Weights of a small contrastive image-text model.
Model: 6.35M parameters, encoder arch mlp_mixer, encoder norm rmsnorm, encoder patch size [2, 2], encoder width 160, text encoder layers 6.
Data: trained on regions of photos with short descriptions (Visual Genome), 4.5 epochs.
Rows from block 8 of the image encoder of a small contrastive image-text model, named by matrix and row number. Rows with one number belong to one neuron. Each number is 500 + 25 x the weight over its row's rms, rounded and kept within 0 to 999. All counts start at 0. Numbers have three digits each.
Before each neuron's rows are labels from the 100 images, of 14976, where the neuron reaches its largest size: "peak at" is the part of the image that holds the peak. Only what is clearly more common there than usual is listed. The data: regions of photos with short descriptions (Visual Genome). In brackets: how many of the 100.
# gate: MLP gate (encoder.blocks.8.mlp.gate.weight, 320x160), inputs 0-159
# fc1: MLP up (encoder.blocks.8.mlp.fc1.weight, 320x160), inputs 0-159
# fc2: MLP down (encoder.blocks.8.mlp.fc2.weight, 160x320, transposed), outputs 0-159

peak at: bottom left (26)
gate.1:533487480472496511512490504537506496479458500465491503470462493497520498530473501507522512489503498511503508502522486505504507487538488532510539492499497471536481526526541519541472485478476495458480484484503479451521473510479512488493523518507494516457520464490474493511486480486493540474532512505508500503500441484499498540510525525468444511569519500529509498503467553512508561543501521534487483472479577490486546524484465498512545547492458504501501443514485520551485486506490523
fc1.1:501525484480446506475499485511479510522511483488493527526579483482488540517505521527498541496547476511490482449461523503523522486494483524451520476473479531516494508508529532462493473448502523517477509502494506464530489468478552529513476462521536522489481467537474505483471499536484484492472503526516478499480480496483524496502477524505531508515485510497490512462521487512460498478507498527509496531497483519502531471462481429541539527454513488503499482509522510514441512483472449
fc2.1:458550560477521496548452464508523513481439489514543509485462482520474490490488460535484522516494483534513539479494556481502480512528502528538499497515487462499567500500515487558508525485459533508522500511512524495513521495505512504496522528467464487491476484512493475500552491516532516525519524470481510519477508516486497553489480495496478502458495452508485485495518498475513493447501504471533509549519492493490488506512484508523453504522469527472529559525494500500505487468503502

peak at: middle right (38)
gate.138:523472480476502477523469558504535509488484487456500515494490480476479532504520489520499495477506543479456507480483487515502471518475527486521517461459524522436516522478462493489514456480503471502500531488493479482498528517483515543497486515452520486550508508522503519503477500458482540543504532530529489551510471454530500507506493484513442523526442467489504508492499474483524465473531485506459524493531452480484557483493524519495485514472516526484516532490523497497450493499487475
fc1.138:525518479507465483485500479485550532496473507454491504509485412490487497518500498476500499487516485519531550486501530536514477514476505536524477486428494515515499469503490496515517440492531439494497498503477527476469514462530467477516469499537515503514482527513502546507491549500483482534490474478468531501466491522532524490521476519511543494476492541494530451524515517511478499503535456509532523466503514537521479532507527495492543453496511498501481512495467490485502489477505462
fc2.138:548514493526524464458510508479544453466488515487517474511540498551513473523521530513527470463492481551486550533496522488503502477532498469532513510482507494514450480511514523490489503493491542459510458459522509519477449460504491477516500532488512492494468515463492512507499506534525474514452527527483524496467507510538514498462497517508492504478522476544516551498477524507514508491466501535457491468464498554496501506515530480466499480488481513439537487525502470514483477515511518

peak at: bottom left (30)
gate.17:487481508496500506550510497498518478471470495500478467516513458488502501519518564510490490532497511543508422493521468516524536470463496524501494514493497495525479486510450530483505534498474489472533504479451477504519493518438465480502465474534473510517502491502486519469500480502515473538490529458461526521496469557500511580470507524512511511488473523532499452490477479513493503520477501548514530520534489516505498541517524511470520487489486534491547478505474475473491508503532500
fc1.17:493524484454486509500472486486535497505518503500492504498511466483424466553478494479502495481510512517464521482481525497523523468482513485522504495507526544537478531509491516489530537487484437468533535508527491503477510483485516534526522497492495521500461538458530519488559482479442514529473482483534503550486504520528481490494509538498476510541520504502539484491473467477471498512510482475444524542479516524496487543495507488486536472509500531546512477471539489512528478534497522
fc2.17:489466503502534474474549477482520501471511484517507520473453515497520539492500515519473458422503472492476475472512455514515488571488494476455504486497472489502551499506486500529498541508528528510506526503475489485538490467482487513483501486474520475482497453534499478523465500521488530453508507493505567477513466482488495468526508510529509533496506525507460505471475459485483508498492555485475495487513523496497547510493524485476481467512498471458479506477464472470439498486513498

peak at: top centre (40)
gate.181:501537525464455516493500490498506526540519517458511480511498551531483485515478493496496459492466496478556504517446482459536461483491461495474515492502497526494526471518556501503466484457499528486520518476489551496523468508530467476502472481474458506482461506532517473495492518478455509496493493489499487471538487466498479520479502529543518446528428476487500487509482529527491524505467486516489496496485491481504456495502515478523524532488449493485547489480511498497521492453506540
fc1.181:463495526427492521525502510514508541527489503481503534470515571470515524491490473451515489523504474489521537504474511507516502505493500466473509463442475500476502520501546503522482487535460543485510531498440524479498489509517472497524501489511501496471499542470542464518522531477494513487471477505475482487509480471430477478453498501521536488476531529490490474511511537491472449500484480463535518525495473508532490497519475516504496535529516499505503463503471496458517494463481509
fc2.181:466472476520465437501528466528488492531495506482487478468500438535510538487532531531463497514481514523506488516518503494523504550487555534544519508539505535489481510506467455515512500514503547505480508538465506488515518480493482462521518527512520489472497476514458522480513480530502497491515478526509480486536522526482495518527482507492500505482461448509487524562510488537511501517529511498521513473484484543441501459509507533501520536492503511474469546476527466523511491481466475

peak at: bottom left (31)
gate.200:489491538486517489465512515540493519518514549507486500506452532492529512490493518557506478527487521503475507530517483529472481443490491468484523504507476521473498483523511489479524524504505478557462518545453490465517503545545494509496530500509496508524526502535495475525530502496534522522524492493504479524524551496463512515511525521513523502513478506508534496497549543481493484510534459495526450541524474473538567500495506511544519508485487507531508504432522549486493516505490510
fc1.200:496522544498481525529538565502492540503522534525524487479537537484463492524529503494488484492515508473477481460511503524561509440449499471516516523477507495470468482486502513551513517485512489507491480525470512473510516542490507495507512501540473545490497514493513494492568505501504442499497487510508486506508454482518495521496516523492530510526497530504495474489554535475465507480514507492447537527527503535529485508522489514535492522548491507528536512506498550537521459491507471
fc2.200:524484521488504496499496506513519468473533524471520532500531515516517504550484520520489455478478495472499546517515498465464513495556475467511496459473554505486467456518438474498503548514493518476515489518495547523478514496488478486519482509496481531501514478505506461452511506519472507488418524499488466485528495500484506418519502508488513513536540513502536501461471506477527486492530503493479506487478497489482522542569503459470497475525478510482503484496525497498508493504541489

peak at: middle right (28)
gate.83:503538504437480501494459523466546503500502555533494490459524503512506491505535536485526469488485515477526521511484506474465475536473488459530534479554529473469489516516459469495520519503517445459511473487503475512505519468480505499474486508440455505510483518559465531467489508499504487515494510480475518522488517466469545505546529513511545514490516475459504501498497486523540513513456480501531519493502492479486480461478488550521499506492473512484528511472511498484477529497531487
fc1.83:521520494508536518530481457519499470524533521518514477505474511483511540513484493512504518512514500464537490468513507541509517497514519488570511511463454526530543488477496497551491505447494511486518528509529494532510493517504510514520499511494485455483554540516546471515519498496490472504532507434451538483491506491491508481490501499521498495505484448531480517459462471494463542468476540526503476488494507511530508482503478479423488440488479482503499493480495492514473494469504538
fc2.83:506468489509492510465516489507483470514441529500524507522487480497489447525492535462519463440486515470506518509514473547498519530430490499498436547486460491543452524487471497479542514504529460495544461493477500526451493505530504501513484529515508509519483473511500496518494530498513510515535511485511472506484503495486506504493482529507526469505480450532482474482484491476489486454543460471488489535541500510514531518502510534499473509500445504501522482520496515475466521510467536

peak at: bottom left (32)
gate.57:535498486516497481522523541541521459469503488454502521497460503491508490518505504511486522508517478516521482540499510448470480501534475553541475454492507524463520552480557502487522506470510467477494529493527469464457551528530523556479464510512547494517492522514516487494474490527520525481520530480448503492496458546496484502503505485456503504478507491489524492507500513480514466521491517493561528478478455540494465525485497536520488489496498494507461458476494479502517491492515478
fc1.57:503495460472498539574470467482473470515534519516475487479511484490508532492476475501469443502482535505496497495494527485488511510506504476428488477529518503523515519481501492519486468486489481480472529526485482570544532460476490463510468480548476501492559522524516516472461486524541489504521480509527508499513518491487479511494511512505489509488477510465488534452524499490502511480467489525479509511500497530520485530458511482436490532470480479529494517531478525517511524480557478
fc2.57:491525476475476489467481466523481513475488570518462493477495506484470508508508511496504556474527477524466485449460518465520488511523467493509538457484508479477483470517489515528540488494516518496502548515489473474473531477475521496451471495432518523483485509505481486485499475483439522530478535532493501511504488513477480471500472498531499463491516491544536481509529508550483528465507512503515522510472514460536466487508505494494491492522554455506515459475537472493528503514512502

peak at: centre (40)
gate.107:501510501494492504511471495505495471501517513462468491537511481522468485508527512547490521490491501493495490508500533493459505488444485478508535505510473514519486477510508518481493481540504505454530531494481435469518475511552484477490473454471529516490511498520481506410485493467464496478499471470538507494490462494474515483541464507496488528507468512547489516475454457546467516459536503483515468492534512514517465541455500466464528493517489481520538514484497502516469460492518495
fc1.107:500498529499528488501545513530529513487499479527503468502521527457484522559506422470525473515474537512464476549502529510501540492515509484436545522473514484517505513519529508491546504511491499523510495467479445490517501512501455516516539529517497540527509505521460493539525535454516528506505467503491525498482470514500467478520460498479512464490510465513542472515473495497507484501490499473534527544497523501502482488527497511512501544459492545506485543536519500494469498494512528
fc2.107:491487497484426489490438499469504486499523492469533500522461483504474496442509515517482549510516478521516485490519483526509455490557539516497491470528491485470483504510467500488518515475510472517433518507475509451491507486471519480507496500507513460490472484477509510540502484471511511473482544519484453477508510486496545511541496485500511544494574501496489499519490527523504491523500478501516502502536557540539534512478462527498492471528487536532513536507504483461486494479530494

peak at: bottom left (29)
gate.96:525489503449504509537521475497487499499525486461476526464485502480526504520510525498510465495464487490481502429498493475495496534491517487547499492511490476474524508490488541530492478493464499487517519464529494476499494498481492475459478494546486495479498540450495509464540472482518524471490453455474500510540473469544469502523520557559543500516501484500460496512490486530488516498508486474502468523489470491517469428510504465489494493483516507511508494548537533515553456509498516
fc1.96:537529511478495538546503507525494522503525494470540531465430503488506515514463480491526496477463490487498505474508465472500469516508502490473504488467528498501514507520483479486495515479476505523478533494519469488488466487499485440469509530486471515466532513538543534497490512511528499469484452473503522474510481441530474550502540526552509502484515483505495477532520491498479516503482494511506488525524551465479477462485513496485496542468492490559548522561506529457514500504510499
fc2.96:505502503518468460519481480457515480505560503521505511517499468468533528478485516508501483520472497477534526461471510526518544527506475514521516503523467479567500501526443486523454533503466514493455493479523482447473498494500461518515556463497528496485517521485529451506482490518472517446498470491492484508511492529456467486474474479486465490520480542444500543507477506491496506533538508529497562508524480500517505505525495529522521495517506504487508485489478517471528490487527518

peak at: top centre (28)
gate.147:471511472489541532484485481482523504523494481537494470557516513515541508485480494494505520475462470499535566500518494493568486500511476462482485487531521489472505486506526508501505474498506473524511498519544554510520455559523486498481477455505468494503516503486438490546562512507514487477512542535470491536509502509474514502478506479506476492522492519499533566509510489474519492497517473515529524540474495481505488534493560550518483460505497520480518501517518476470489499497508487
fc1.147:520475496554540530505498490497466499484480502494527464485472489506511492495460492513488465433537505506528482520475486477461459478483488500531546488504522504481487527511506509500494535503438523480482457464468526468490515498498502488484469502518497527461519509492521518500483511498519485489462510511497501508508480450500520483455482493489478519500505481482522512513503481476504541490540524429545417474475535547473502516459466491520505468467513530511516477463481455525503531491497519
fc2.147:516489472490496474501489493454536552512497521513543554496524519487503505520531496471524464546461502457524501519507464495535491495498529484529566486505494516494511544470524534509458452456482522489469516527520482511500487507504488480469518470503524488451497534525533491514502518469503525454493494515453488495496493505518499503499523472466520542551432510537477506508496509507522489496515492517540527463507484523487530506466491506515491503483533545507494531433505505527513496475497535

peak at: middle right (33)
gate.99:531488541504514531477498482483451473523494478483493486499498480516507497484482486453520513483510490483488505520521479484615454483497500521488515476466497500459464463449498462525473489522482497486572494516480487487465529495518459502472484525459494543507488488516524527522522490545493477499497504503508477469523479468511502494458482442495494520447513491530502512476496484459490471489478514501518440470510489472506515469507493450491504513532462492516502480488511525514492487523486491
fc1.99:490491511499520547482472531487521487497445496469509495536494514517466485491498511493521468456487472487459511522505488489444494503516536482517460481493501504471485499484506493490465520483511516479414519507520458535536450470501537508455522465502482486519516530476517498513554441509471510496460489494497458464456477520489524490512472520502493455487478490495500471492508466459512508478517525452481494544501506469500511562475494527470505496474493529474479505496511465514510483486492532
fc2.99:531541447519492518528508487526515513547542526544569509530527462489551516517508503527482477487472506473504522480523511506483464528514460526492496516482529504465488453458514537473486479538509482513528516522483528504490521511501451473549465491518489494476507506496469547529488505555484491524520485459520503490476497509516516529506472490531503506477513527495500524475527554484483498521488505531490511518487528514500552507530500530482453524502538509491538503523490519469454504493472477

peak at: centre (32)
gate.43:518547503521452468468501502515525512472451468501524521520451507485478479491510485508462499517555510501487487475494507497508480490508533483528538497509524526550485526524494528473474485486477454489472474475489541526480503511521498456569484499511469531506497505500466468523507509513507482519513502479472475496489480487467537449504454484508502537519512509524527486501459422484475524480482482468487529480509480549526501514492483500495493454529538502479493463480524468490512480511528449
fc1.43:516500517508518508494461542485516538502503512509530512510526512471525486523502496515504513502493530456517517483516488508502496516494517521522460486503508522506440526532560464491520503520520500489459487488502486511521474496442479467506503470480535515520525502507433483493488501502477521521514530480483483503463550497512528462545535435484513547499490502493466502541480507526515476538504459515488496549524469444451488526518546528501523491502500515469519514520484516450540490542473483
fc2.43:481514491470448499497482480436512495491510472541509531507495490451558501512524495529515490508519503500526532471539510457512499490554490496459518484500532523477522502523508545502515559491462498535517499511532479499479548459534501522463507507505495521496544566514537501527483515476482485449509510529503509527509501501548479479488519453483481501507481491485474510527455465507512508519490479513467498491515513515496484475485531442543492491509506551506507454479466493496472504504521528