config.yaml
dataset: "regions of photos with short descriptions (Visual Genome)"
tokenizer: "word"
encoder_width: 160
text_encoder_causal: false
text_encoder_fused_qkv: true
muon_scale: "original"
learning_rate: 0.0082
nesterov: true
orthogonalizer: "newton_schulz_5"
adamw_lr_other_params: 0.0011
max_steps: 7200
batch_size: 128
lr_schedule: "cosine"
weight_decay: 0.02
Rows from block 5 of the image encoder of a small contrastive image-text model, named by matrix and row number. Rows with one number belong to one neuron. Each number is 200 + 30 x the weight over its row's rms, rounded and kept within 0 to 999. All counts start at 0. After the name is the row's rms in percent of the matrix's.
After each neuron's rows are labels from the 100 images, of 14976, where the neuron reaches its largest size: "top examples" is what is common among them. Only what is clearly more common there than usual is listed. The data: regions of photos with short descriptions (Visual Genome).
# gate: MLP gate (encoder.blocks.5.mlp.gate.weight, 320x160), inputs 0-159
# fc1: MLP up (encoder.blocks.5.mlp.fc1.weight, 320x160), inputs 0-159
# fc2: MLP down (encoder.blocks.5.mlp.fc2.weight, 160x320, transposed), outputs 0-159

gate.268,084,218,210,251,199,152,179,238,196,152,219,170,205,230,184,175,144,265,181,176,221,229,246,157,273,191,165,243,202,214,199,209,164,244,207,177,219,208,163,187,196,215,196,201,202,174,217,242,198,226,167,135,197,216,180,168,174,156,239,207,205,188,190,227,193,197,208,228,171,257,175,184,193,153,176,247,170,150,194,159,228,197,201,223,222,236,199,175,151,216,194,193,188,169,192,172,125,249,230,175,175,187,253,227,164,186,215,206,206,173,233,186,227,263,185,165,195,195,195,227,186,238,191,212,187,176,207,239,208,202,149,179,185,177,257,216,199,185,200,182,179,202,201,191,252,225,207,148,185,222,267,195,226,185,205,238,197,144,156,276,168
fc1.268,088,200,296,151,174,214,170,239,239,161,165,192,176,231,220,178,190,252,167,189,212,208,203,121,204,193,221,204,206,241,183,200,190,230,204,239,265,171,193,194,159,212,158,203,201,232,176,208,220,208,164,125,236,232,219,198,161,116,230,221,207,185,175,271,167,222,244,155,194,216,201,182,201,190,183,202,197,198,165,193,190,250,212,135,230,202,189,240,195,211,163,180,175,247,194,179,211,158,203,165,214,185,216,216,202,169,184,225,194,180,211,196,244,262,237,229,201,219,235,143,189,156,222,187,181,168,224,229,189,163,141,159,229,237,224,183,187,184,147,202,228,196,185,250,216,222,201,186,189,199,182,225,204,205,204,193,193,183,196,262,175
fc2.268,087,208,195,201,200,206,190,187,164,185,199,214,245,177,250,173,203,140,200,159,215,142,224,255,152,231,227,185,220,164,210,162,178,211,191,197,224,184,204,209,214,153,200,142,219,182,194,170,162,231,184,261,152,228,191,239,230,154,184,179,203,191,216,195,283,234,202,195,190,159,231,160,209,170,152,217,199,258,201,206,170,190,210,158,222,219,203,231,237,192,163,183,211,211,191,221,196,196,215,197,242,237,203,202,224,204,106,163,198,159,211,198,218,226,199,206,211,234,274,212,220,175,188,189,146,163,188,153,172,175,237,205,191,254,214,139,201,188,179,141,183,259,219,232,183,195,232,192,142,260,210,230,173,203,229,181,200,189,214,176,166
top examples: text has "green"

gate.155,102,173,187,192,181,231,157,136,242,222,194,153,173,215,200,195,197,185,252,171,191,263,203,222,182,220,192,167,232,177,183,245,172,180,220,221,139,208,152,213,159,202,206,209,221,232,233,157,179,257,212,208,177,189,213,249,187,145,151,228,208,214,174,197,200,180,203,158,171,213,158,198,154,234,175,154,205,240,232,212,154,265,170,257,218,208,179,223,178,150,181,211,210,249,209,183,163,187,196,205,197,202,213,236,215,163,163,217,188,171,142,213,288,244,211,184,196,219,182,214,171,208,212,165,246,181,208,145,186,170,199,207,209,162,158,212,209,205,179,145,181,284,209,209,184,220,187,186,225,197,232,163,221,219,207,202,172,216,244,191,155
fc1.155,104,242,202,202,143,234,212,110,162,227,218,200,185,181,181,257,231,160,228,208,222,193,228,212,182,179,162,208,206,155,195,256,187,158,213,197,206,200,138,190,142,166,169,184,219,142,210,232,160,208,180,224,184,206,222,226,187,136,237,230,176,203,206,165,161,225,200,214,157,180,173,257,187,210,191,159,200,243,229,182,197,218,201,268,206,178,189,218,207,171,183,199,207,179,181,173,147,211,205,222,191,169,162,184,239,223,225,201,209,205,182,195,241,193,262,219,189,192,195,210,136,244,214,168,208,186,145,180,202,208,192,229,195,170,182,241,242,223,186,222,157,272,136,226,191,221,212,211,205,166,256,144,234,219,237,169,168,227,213,209,206
fc2.155,097,196,149,220,193,208,282,231,190,203,153,173,200,215,157,151,190,220,171,181,220,199,269,195,231,187,179,190,163,263,245,190,233,171,176,145,225,171,219,227,179,156,242,192,130,225,187,194,174,168,261,198,193,162,233,191,238,162,188,155,229,178,174,197,246,194,188,200,227,201,255,243,174,212,241,196,219,226,204,178,231,170,202,220,204,230,191,201,149,257,203,168,253,191,233,218,226,197,216,207,194,169,176,226,247,170,189,167,244,149,195,188,205,176,213,181,216,167,208,194,226,217,159,126,168,167,248,186,218,218,268,239,181,190,214,180,221,193,194,174,232,233,199,222,160,204,256,164,227,220,176,211,166,195,199,184,229,206,218,205,189
top examples: text has "red"

gate.8,129,267,168,188,170,200,205,233,192,187,165,271,229,183,213,173,200,230,170,223,220,191,232,193,209,190,234,205,183,248,150,252,241,222,208,171,174,224,183,173,197,195,181,173,143,218,231,197,238,203,134,172,204,243,186,202,181,201,267,210,195,189,155,212,231,205,209,181,241,221,168,191,254,196,228,149,172,202,233,182,142,225,211,201,198,205,171,276,203,239,150,285,266,182,200,258,198,211,192,189,188,202,188,182,177,204,179,187,195,249,183,209,222,177,150,230,218,147,179,181,211,225,232,170,234,187,157,190,167,174,232,211,225,228,196,145,174,227,168,178,216,208,188,222,186,183,174,236,160,174,215,198,191,202,141,222,243,167,247,196,195
fc1.8,126,172,208,237,159,219,193,238,234,203,191,270,210,167,211,175,180,203,188,196,214,177,257,245,238,178,180,198,168,228,199,202,241,226,212,150,227,220,200,198,218,222,169,217,183,231,177,211,253,212,187,200,115,183,216,217,201,156,165,210,175,196,229,198,251,185,218,198,238,166,212,210,205,179,222,139,229,168,228,203,206,217,215,217,172,183,237,221,154,182,168,240,278,164,183,195,205,195,192,244,187,204,188,147,195,190,168,169,187,281,194,211,234,248,224,185,204,172,189,188,227,145,238,202,225,250,201,135,193,166,174,233,172,153,144,242,156,212,225,183,186,197,199,222,189,197,214,182,217,219,231,203,222,240,140,158,271,182,190,157,203
fc2.8,128,214,147,171,140,101,166,204,165,191,194,237,230,190,222,169,242,226,121,224,170,231,154,203,167,220,199,220,245,183,205,202,206,153,225,221,187,135,155,187,229,169,206,229,190,183,198,167,207,216,138,167,202,192,251,162,198,198,217,209,202,204,210,193,225,213,211,205,180,181,231,172,221,233,216,203,189,177,198,163,191,159,185,189,245,203,124,215,217,212,183,159,178,182,206,211,246,223,215,159,249,201,187,263,204,239,223,166,164,174,201,217,194,218,182,206,183,197,260,189,221,190,158,213,190,149,266,226,171,200,227,207,206,181,158,201,216,205,181,166,232,212,190,162,214,217,213,162,209,202,201,223,168,221,240,264,168,242,169,205,133
top examples: text has "green"; text has "grass"

gate.77,102,243,163,133,169,227,220,209,255,227,198,225,210,192,200,200,174,302,231,199,182,155,195,209,242,183,173,175,199,201,195,193,114,210,207,191,195,164,208,196,219,227,242,223,183,171,190,202,184,213,253,193,218,177,219,134,138,160,185,246,201,241,182,237,222,227,243,179,199,201,197,168,189,143,222,221,180,223,182,210,207,173,226,201,185,227,197,202,207,199,207,160,197,248,190,176,197,216,239,186,247,218,190,206,191,224,265,217,146,212,156,173,157,140,199,162,184,183,246,259,192,228,193,188,212,160,228,178,229,175,190,141,240,202,222,236,223,178,194,174,235,184,203,171,208,159,234,205,201,212,151,198,234,157,164,249,207,186,219,161,236
fc1.77,094,215,164,173,163,137,220,230,173,216,228,237,178,196,226,155,196,188,180,218,215,250,201,203,265,200,206,213,233,203,214,142,175,159,137,154,233,182,169,150,175,211,215,213,234,225,210,204,176,200,216,184,211,251,193,239,187,237,200,150,226,195,276,254,144,210,227,195,240,174,204,212,168,195,248,241,236,245,150,212,186,170,186,205,240,237,185,190,201,183,145,215,202,211,206,202,236,159,263,221,247,218,211,177,216,192,196,224,233,211,224,271,175,217,248,204,225,182,204,210,205,247,165,219,177,202,212,201,196,147,240,216,193,254,181,134,193,203,214,158,212,178,190,199,190,203,188,205,211,144,177,186,224,229,248,186,241,191,252,215,187
fc2.77,099,189,236,165,133,191,258,205,198,164,178,185,233,238,195,204,185,209,224,201,168,202,194,214,164,250,169,128,178,215,231,179,191,181,204,236,197,176,162,130,226,181,208,197,155,240,171,212,226,267,197,258,155,251,185,180,175,181,202,175,230,218,193,163,174,148,268,201,181,192,215,178,174,203,196,196,243,203,199,210,165,183,240,192,207,148,195,181,208,203,174,211,205,135,216,268,167,210,169,243,156,189,238,266,195,189,172,188,188,245,201,165,205,180,186,198,229,215,210,199,216,246,171,191,170,172,172,140,195,234,164,236,188,199,254,185,235,155,238,178,175,141,188,203,202,199,246,142,203,179,215,200,201,227,162,183,228,219,203,218,208
top examples: text has "green"

gate.176,086,261,208,203,208,165,229,225,206,196,211,148,200,239,202,247,207,207,156,204,153,219,219,183,184,223,174,176,222,187,163,206,187,160,149,194,199,175,161,157,169,203,211,153,194,228,254,176,194,193,199,261,219,162,149,188,183,289,272,146,251,224,250,236,233,212,193,199,195,204,169,180,188,184,175,207,199,204,223,226,198,197,190,219,195,219,167,194,221,237,234,234,163,162,231,190,197,158,164,285,188,181,202,175,200,162,229,197,217,208,176,276,213,187,219,231,233,175,219,187,175,211,207,204,177,198,222,172,270,205,162,184,221,195,155,187,237,237,201,196,199,187,185,186,201,202,192,140,207,226,132,209,131,178,200,215,180,182,192,249,167
fc1.176,084,202,189,194,189,163,166,205,188,218,192,189,217,152,219,201,185,192,195,178,230,180,222,198,149,235,125,210,171,220,244,196,163,151,162,203,151,236,170,210,183,220,225,174,159,168,189,232,224,220,181,202,196,210,185,251,184,176,122,146,183,214,205,189,193,220,178,175,210,228,210,200,272,186,209,271,233,204,137,246,248,196,266,250,194,167,185,199,233,174,158,213,208,241,169,175,211,226,178,194,165,253,213,209,176,218,184,203,181,231,189,180,191,202,200,178,178,208,208,237,182,202,119,169,221,209,210,240,188,171,219,231,211,169,188,233,161,173,189,219,223,169,234,219,287,199,209,206,189,179,136,188,214,167,252,248,204,222,205,171,152
fc2.176,076,190,180,170,194,177,209,247,229,196,197,232,184,231,186,198,229,168,214,194,249,254,200,163,200,184,190,254,214,169,250,221,199,199,201,173,183,214,233,191,179,255,240,185,163,229,202,205,163,189,184,213,173,240,175,179,190,246,252,155,276,166,201,213,156,203,169,163,215,190,232,168,186,164,224,203,182,174,212,163,184,166,245,201,241,155,204,184,197,201,170,174,201,168,208,169,229,187,179,226,174,238,198,238,234,222,221,241,218,161,183,207,197,195,165,199,201,225,218,141,255,176,194,233,152,200,196,181,216,191,173,202,245,166,159,243,275,184,264,212,160,207,190,213,156,216,218,203,195,236,181,145,217,119,242,224,220,137,147,190,227
top examples: text has "sky"

gate.281,047,160,187,217,193,211,218,215,151,146,170,218,190,204,195,178,146,182,269,150,199,255,209,214,161,246,186,193,135,246,252,170,180,190,224,190,217,253,199,189,186,205,202,212,199,232,222,246,223,237,157,198,224,202,194,168,152,236,213,236,244,228,188,213,208,218,196,201,236,204,161,210,166,189,186,223,188,169,184,235,184,247,165,205,187,223,189,211,207,170,198,228,224,192,205,216,180,196,186,188,170,175,165,147,168,186,180,187,205,204,254,189,244,225,149,144,223,119,222,191,174,171,183,215,209,257,214,197,164,144,171,236,182,170,179,203,222,172,149,155,171,170,206,145,229,158,195,155,185,156,165,169,202,217,233,173,151,151,219,170,179
fc1.281,046,192,193,212,227,180,176,181,133,164,227,240,232,207,208,210,179,172,256,205,245,170,224,170,239,221,199,219,214,199,246,150,210,196,183,197,241,184,208,198,192,201,213,195,184,213,178,219,221,231,136,182,172,147,167,155,198,231,191,181,252,236,248,162,214,231,226,167,221,218,162,160,194,187,246,241,220,244,167,234,209,257,162,195,172,197,170,202,243,199,157,181,232,150,223,187,203,214,176,209,150,225,153,197,222,224,183,176,223,178,229,195,204,194,149,165,221,152,194,189,180,201,197,243,166,269,219,217,209,220,163,235,224,185,158,221,201,178,206,201,222,208,128,188,253,162,157,120,219,189,250,163,198,229,241,224,157,205,207,173,216
fc2.281,047,204,165,185,143,168,245,163,199,183,248,278,226,195,185,225,159,205,198,188,141,134,206,213,224,224,194,224,214,221,185,206,214,156,152,207,181,152,129,163,219,188,163,216,155,157,202,226,179,196,211,242,225,205,222,183,219,155,235,213,247,209,193,180,192,207,207,185,227,160,191,205,195,196,170,181,176,189,199,184,179,152,249,212,150,223,177,209,172,190,215,187,211,174,127,187,185,214,160,217,222,229,154,176,232,204,195,130,146,228,202,183,194,259,171,227,217,193,211,251,156,193,168,215,202,188,210,181,152,178,193,237,231,207,174,154,236,210,218,243,163,187,246,175,168,223,250,240,174,224,199,186,186,242,162,161,166,196,153,170,186
top examples: text has "green"; text has "grass"