Rows from block 3 of the image encoder of a small contrastive image-text model, named by matrix and row number. Rows with one number belong to one neuron. Each number is 500 + 40 x the weight over its row's rms, rounded and kept within 0 to 999. All counts start at 0. Numbers have three digits each.
After each neuron's rows are labels from the 100 images, of 14976, where the neuron reaches its largest size: "responds to" is what is common among them. Only what is clearly more common there than usual is listed. The data: regions of photos with short descriptions (Visual Genome).
# gate: MLP gate (encoder.blocks.3.mlp.gate.weight, 320x160), inputs 0-53
# fc1: MLP up (encoder.blocks.3.mlp.fc1.weight, 320x160), inputs 0-53
# fc2: MLP down (encoder.blocks.3.mlp.fc2.weight, 160x320, transposed), outputs 0-53

gate.218:554490492461428559549563498540526501454477496455511492464522517520490534468493465504471524519475410534558519490537580477598475513417579538503452518522534507481524
fc1.218:443491534482495471555541591513564461486467460461496505552531492543481499554497507480472483485513496443454482473461574549544499499509529496560538510503586449499410
fc2.218:563533460479459436530456488485507456518492520546532485526468464567514518456448527526502475595483545484554467500493502519483464412484590537450524495470522480510509
responds to: text has "sky"

gate.148:450510466461474562595527510536468532486523545475511511470382527596496475489443479508448541504484471477600472515435523482546542514518478480511562459543433519552512
fc1.148:464524480478470523477512476575524457582479493508491444513447466539516529405609437512551478474544525529492489500477547464493498486517561501499499491497524479445480
fc2.148:517514495473501499509458512501526503476516500494514505494526496471463488503424534473504506482492552425500492564560497498529457551484506447571470434494546489503457
responds to: text has "man"

gate.308:517465472519552568471425499548511569476576515458507498457485539447469522488471452502563505535461495545482492513518522493515548470562505544486455545571515481503494
fc1.308:545455424462571580402466486503510502472500524463491511401495476566455472480485433513515491516478507516467462489449426452586487489488545499497503515495468536479487
fc2.308:482526498551494508526496501610492491518506511546447492459503467466524457514480536550505535480557516446469526503445496508418497531454473484490499526516461564538486
responds to: text has "green"

gate.98:485579576472378512522493465593464493542499501504527490459491456529519477511485478464562491495504524448497496538523437465508503496443513475534483488452462456464566
fc1.98:497482498503516502472568532461487472508468499460525515476477497526516438492471432486559462458547489408528587523473545499462462441443413481555438533427447467467485
fc2.98:502513490511588478529397448453495434529562513532549511470486509559514529526464449554489478566471519524450528404468543481550519467494535545517523488488516449477535
responds to: text has "man"

gate.16:488526425460471464598501501502484473501488537410488502486460487478512517511487491473508483473529460507511578474524444541463494498484481597536489535464579468470480
fc1.16:462456456426436547547486501531498482552486533492518492492424574530514469524484486512466519467478456554520497478517467457472490512517575533505448527519471422520445
fc2.16:604523534471551455569534537463461515458565551585515453430559473507493521446476437534532449533516483462595575444444489501517443501520496428459532546492503462428550
responds to: text has "sky"

gate.194:486488457533463558437450486445522519520528529496560477486443468456474480462448506551482476514552470455518476504502467505592511398458510517516508461528567545522471
fc1.194:548552489523466458454471433481533534537524534469516504473408463444479491447423476523507452460495510458581465430472477502492414374532448461528544489498571536519466
fc2.194:469509540488519460514497461512540535509524514475483524499520523450507533521490490520545509472527491521467537588461406470419540539586473441439459526411518572425527
responds to: text has "red"

gate.224:521485510532438434523485437447452475586537561446551463515585521446537525499467511465480477556572451578525514518465492521472446468482536529527525587524523505513494
fc1.224:513482437465489453529484528458475534521548508455461522505559530538418529524445477478466469529562515505493552505525467518437427496535470485489507561472472542499521
fc2.224:476480491515536452468462408528522412540541513494507535483526551505475470512457458466482389458451520457455481534463454473457495472447505477494476438449484446496476
responds to: text has "sky"

gate.309:502532475493486483525544510494532544519563547486495489468566470450605573480498503457461524571462513499459465510483444473502456523516554491489518561457522535472507
fc1.309:476520463538460494526557459502587543458551529483488579507598464506569482450469534538475550466497501467478450516511507467466512500453495550437520490450504524475503
fc2.309:471480429499480462471466449570554527498524526442556514559489426559495454519561479556561433497477435451537472439529509502468561538499556504483491413505490507543515
responds to: text has "white"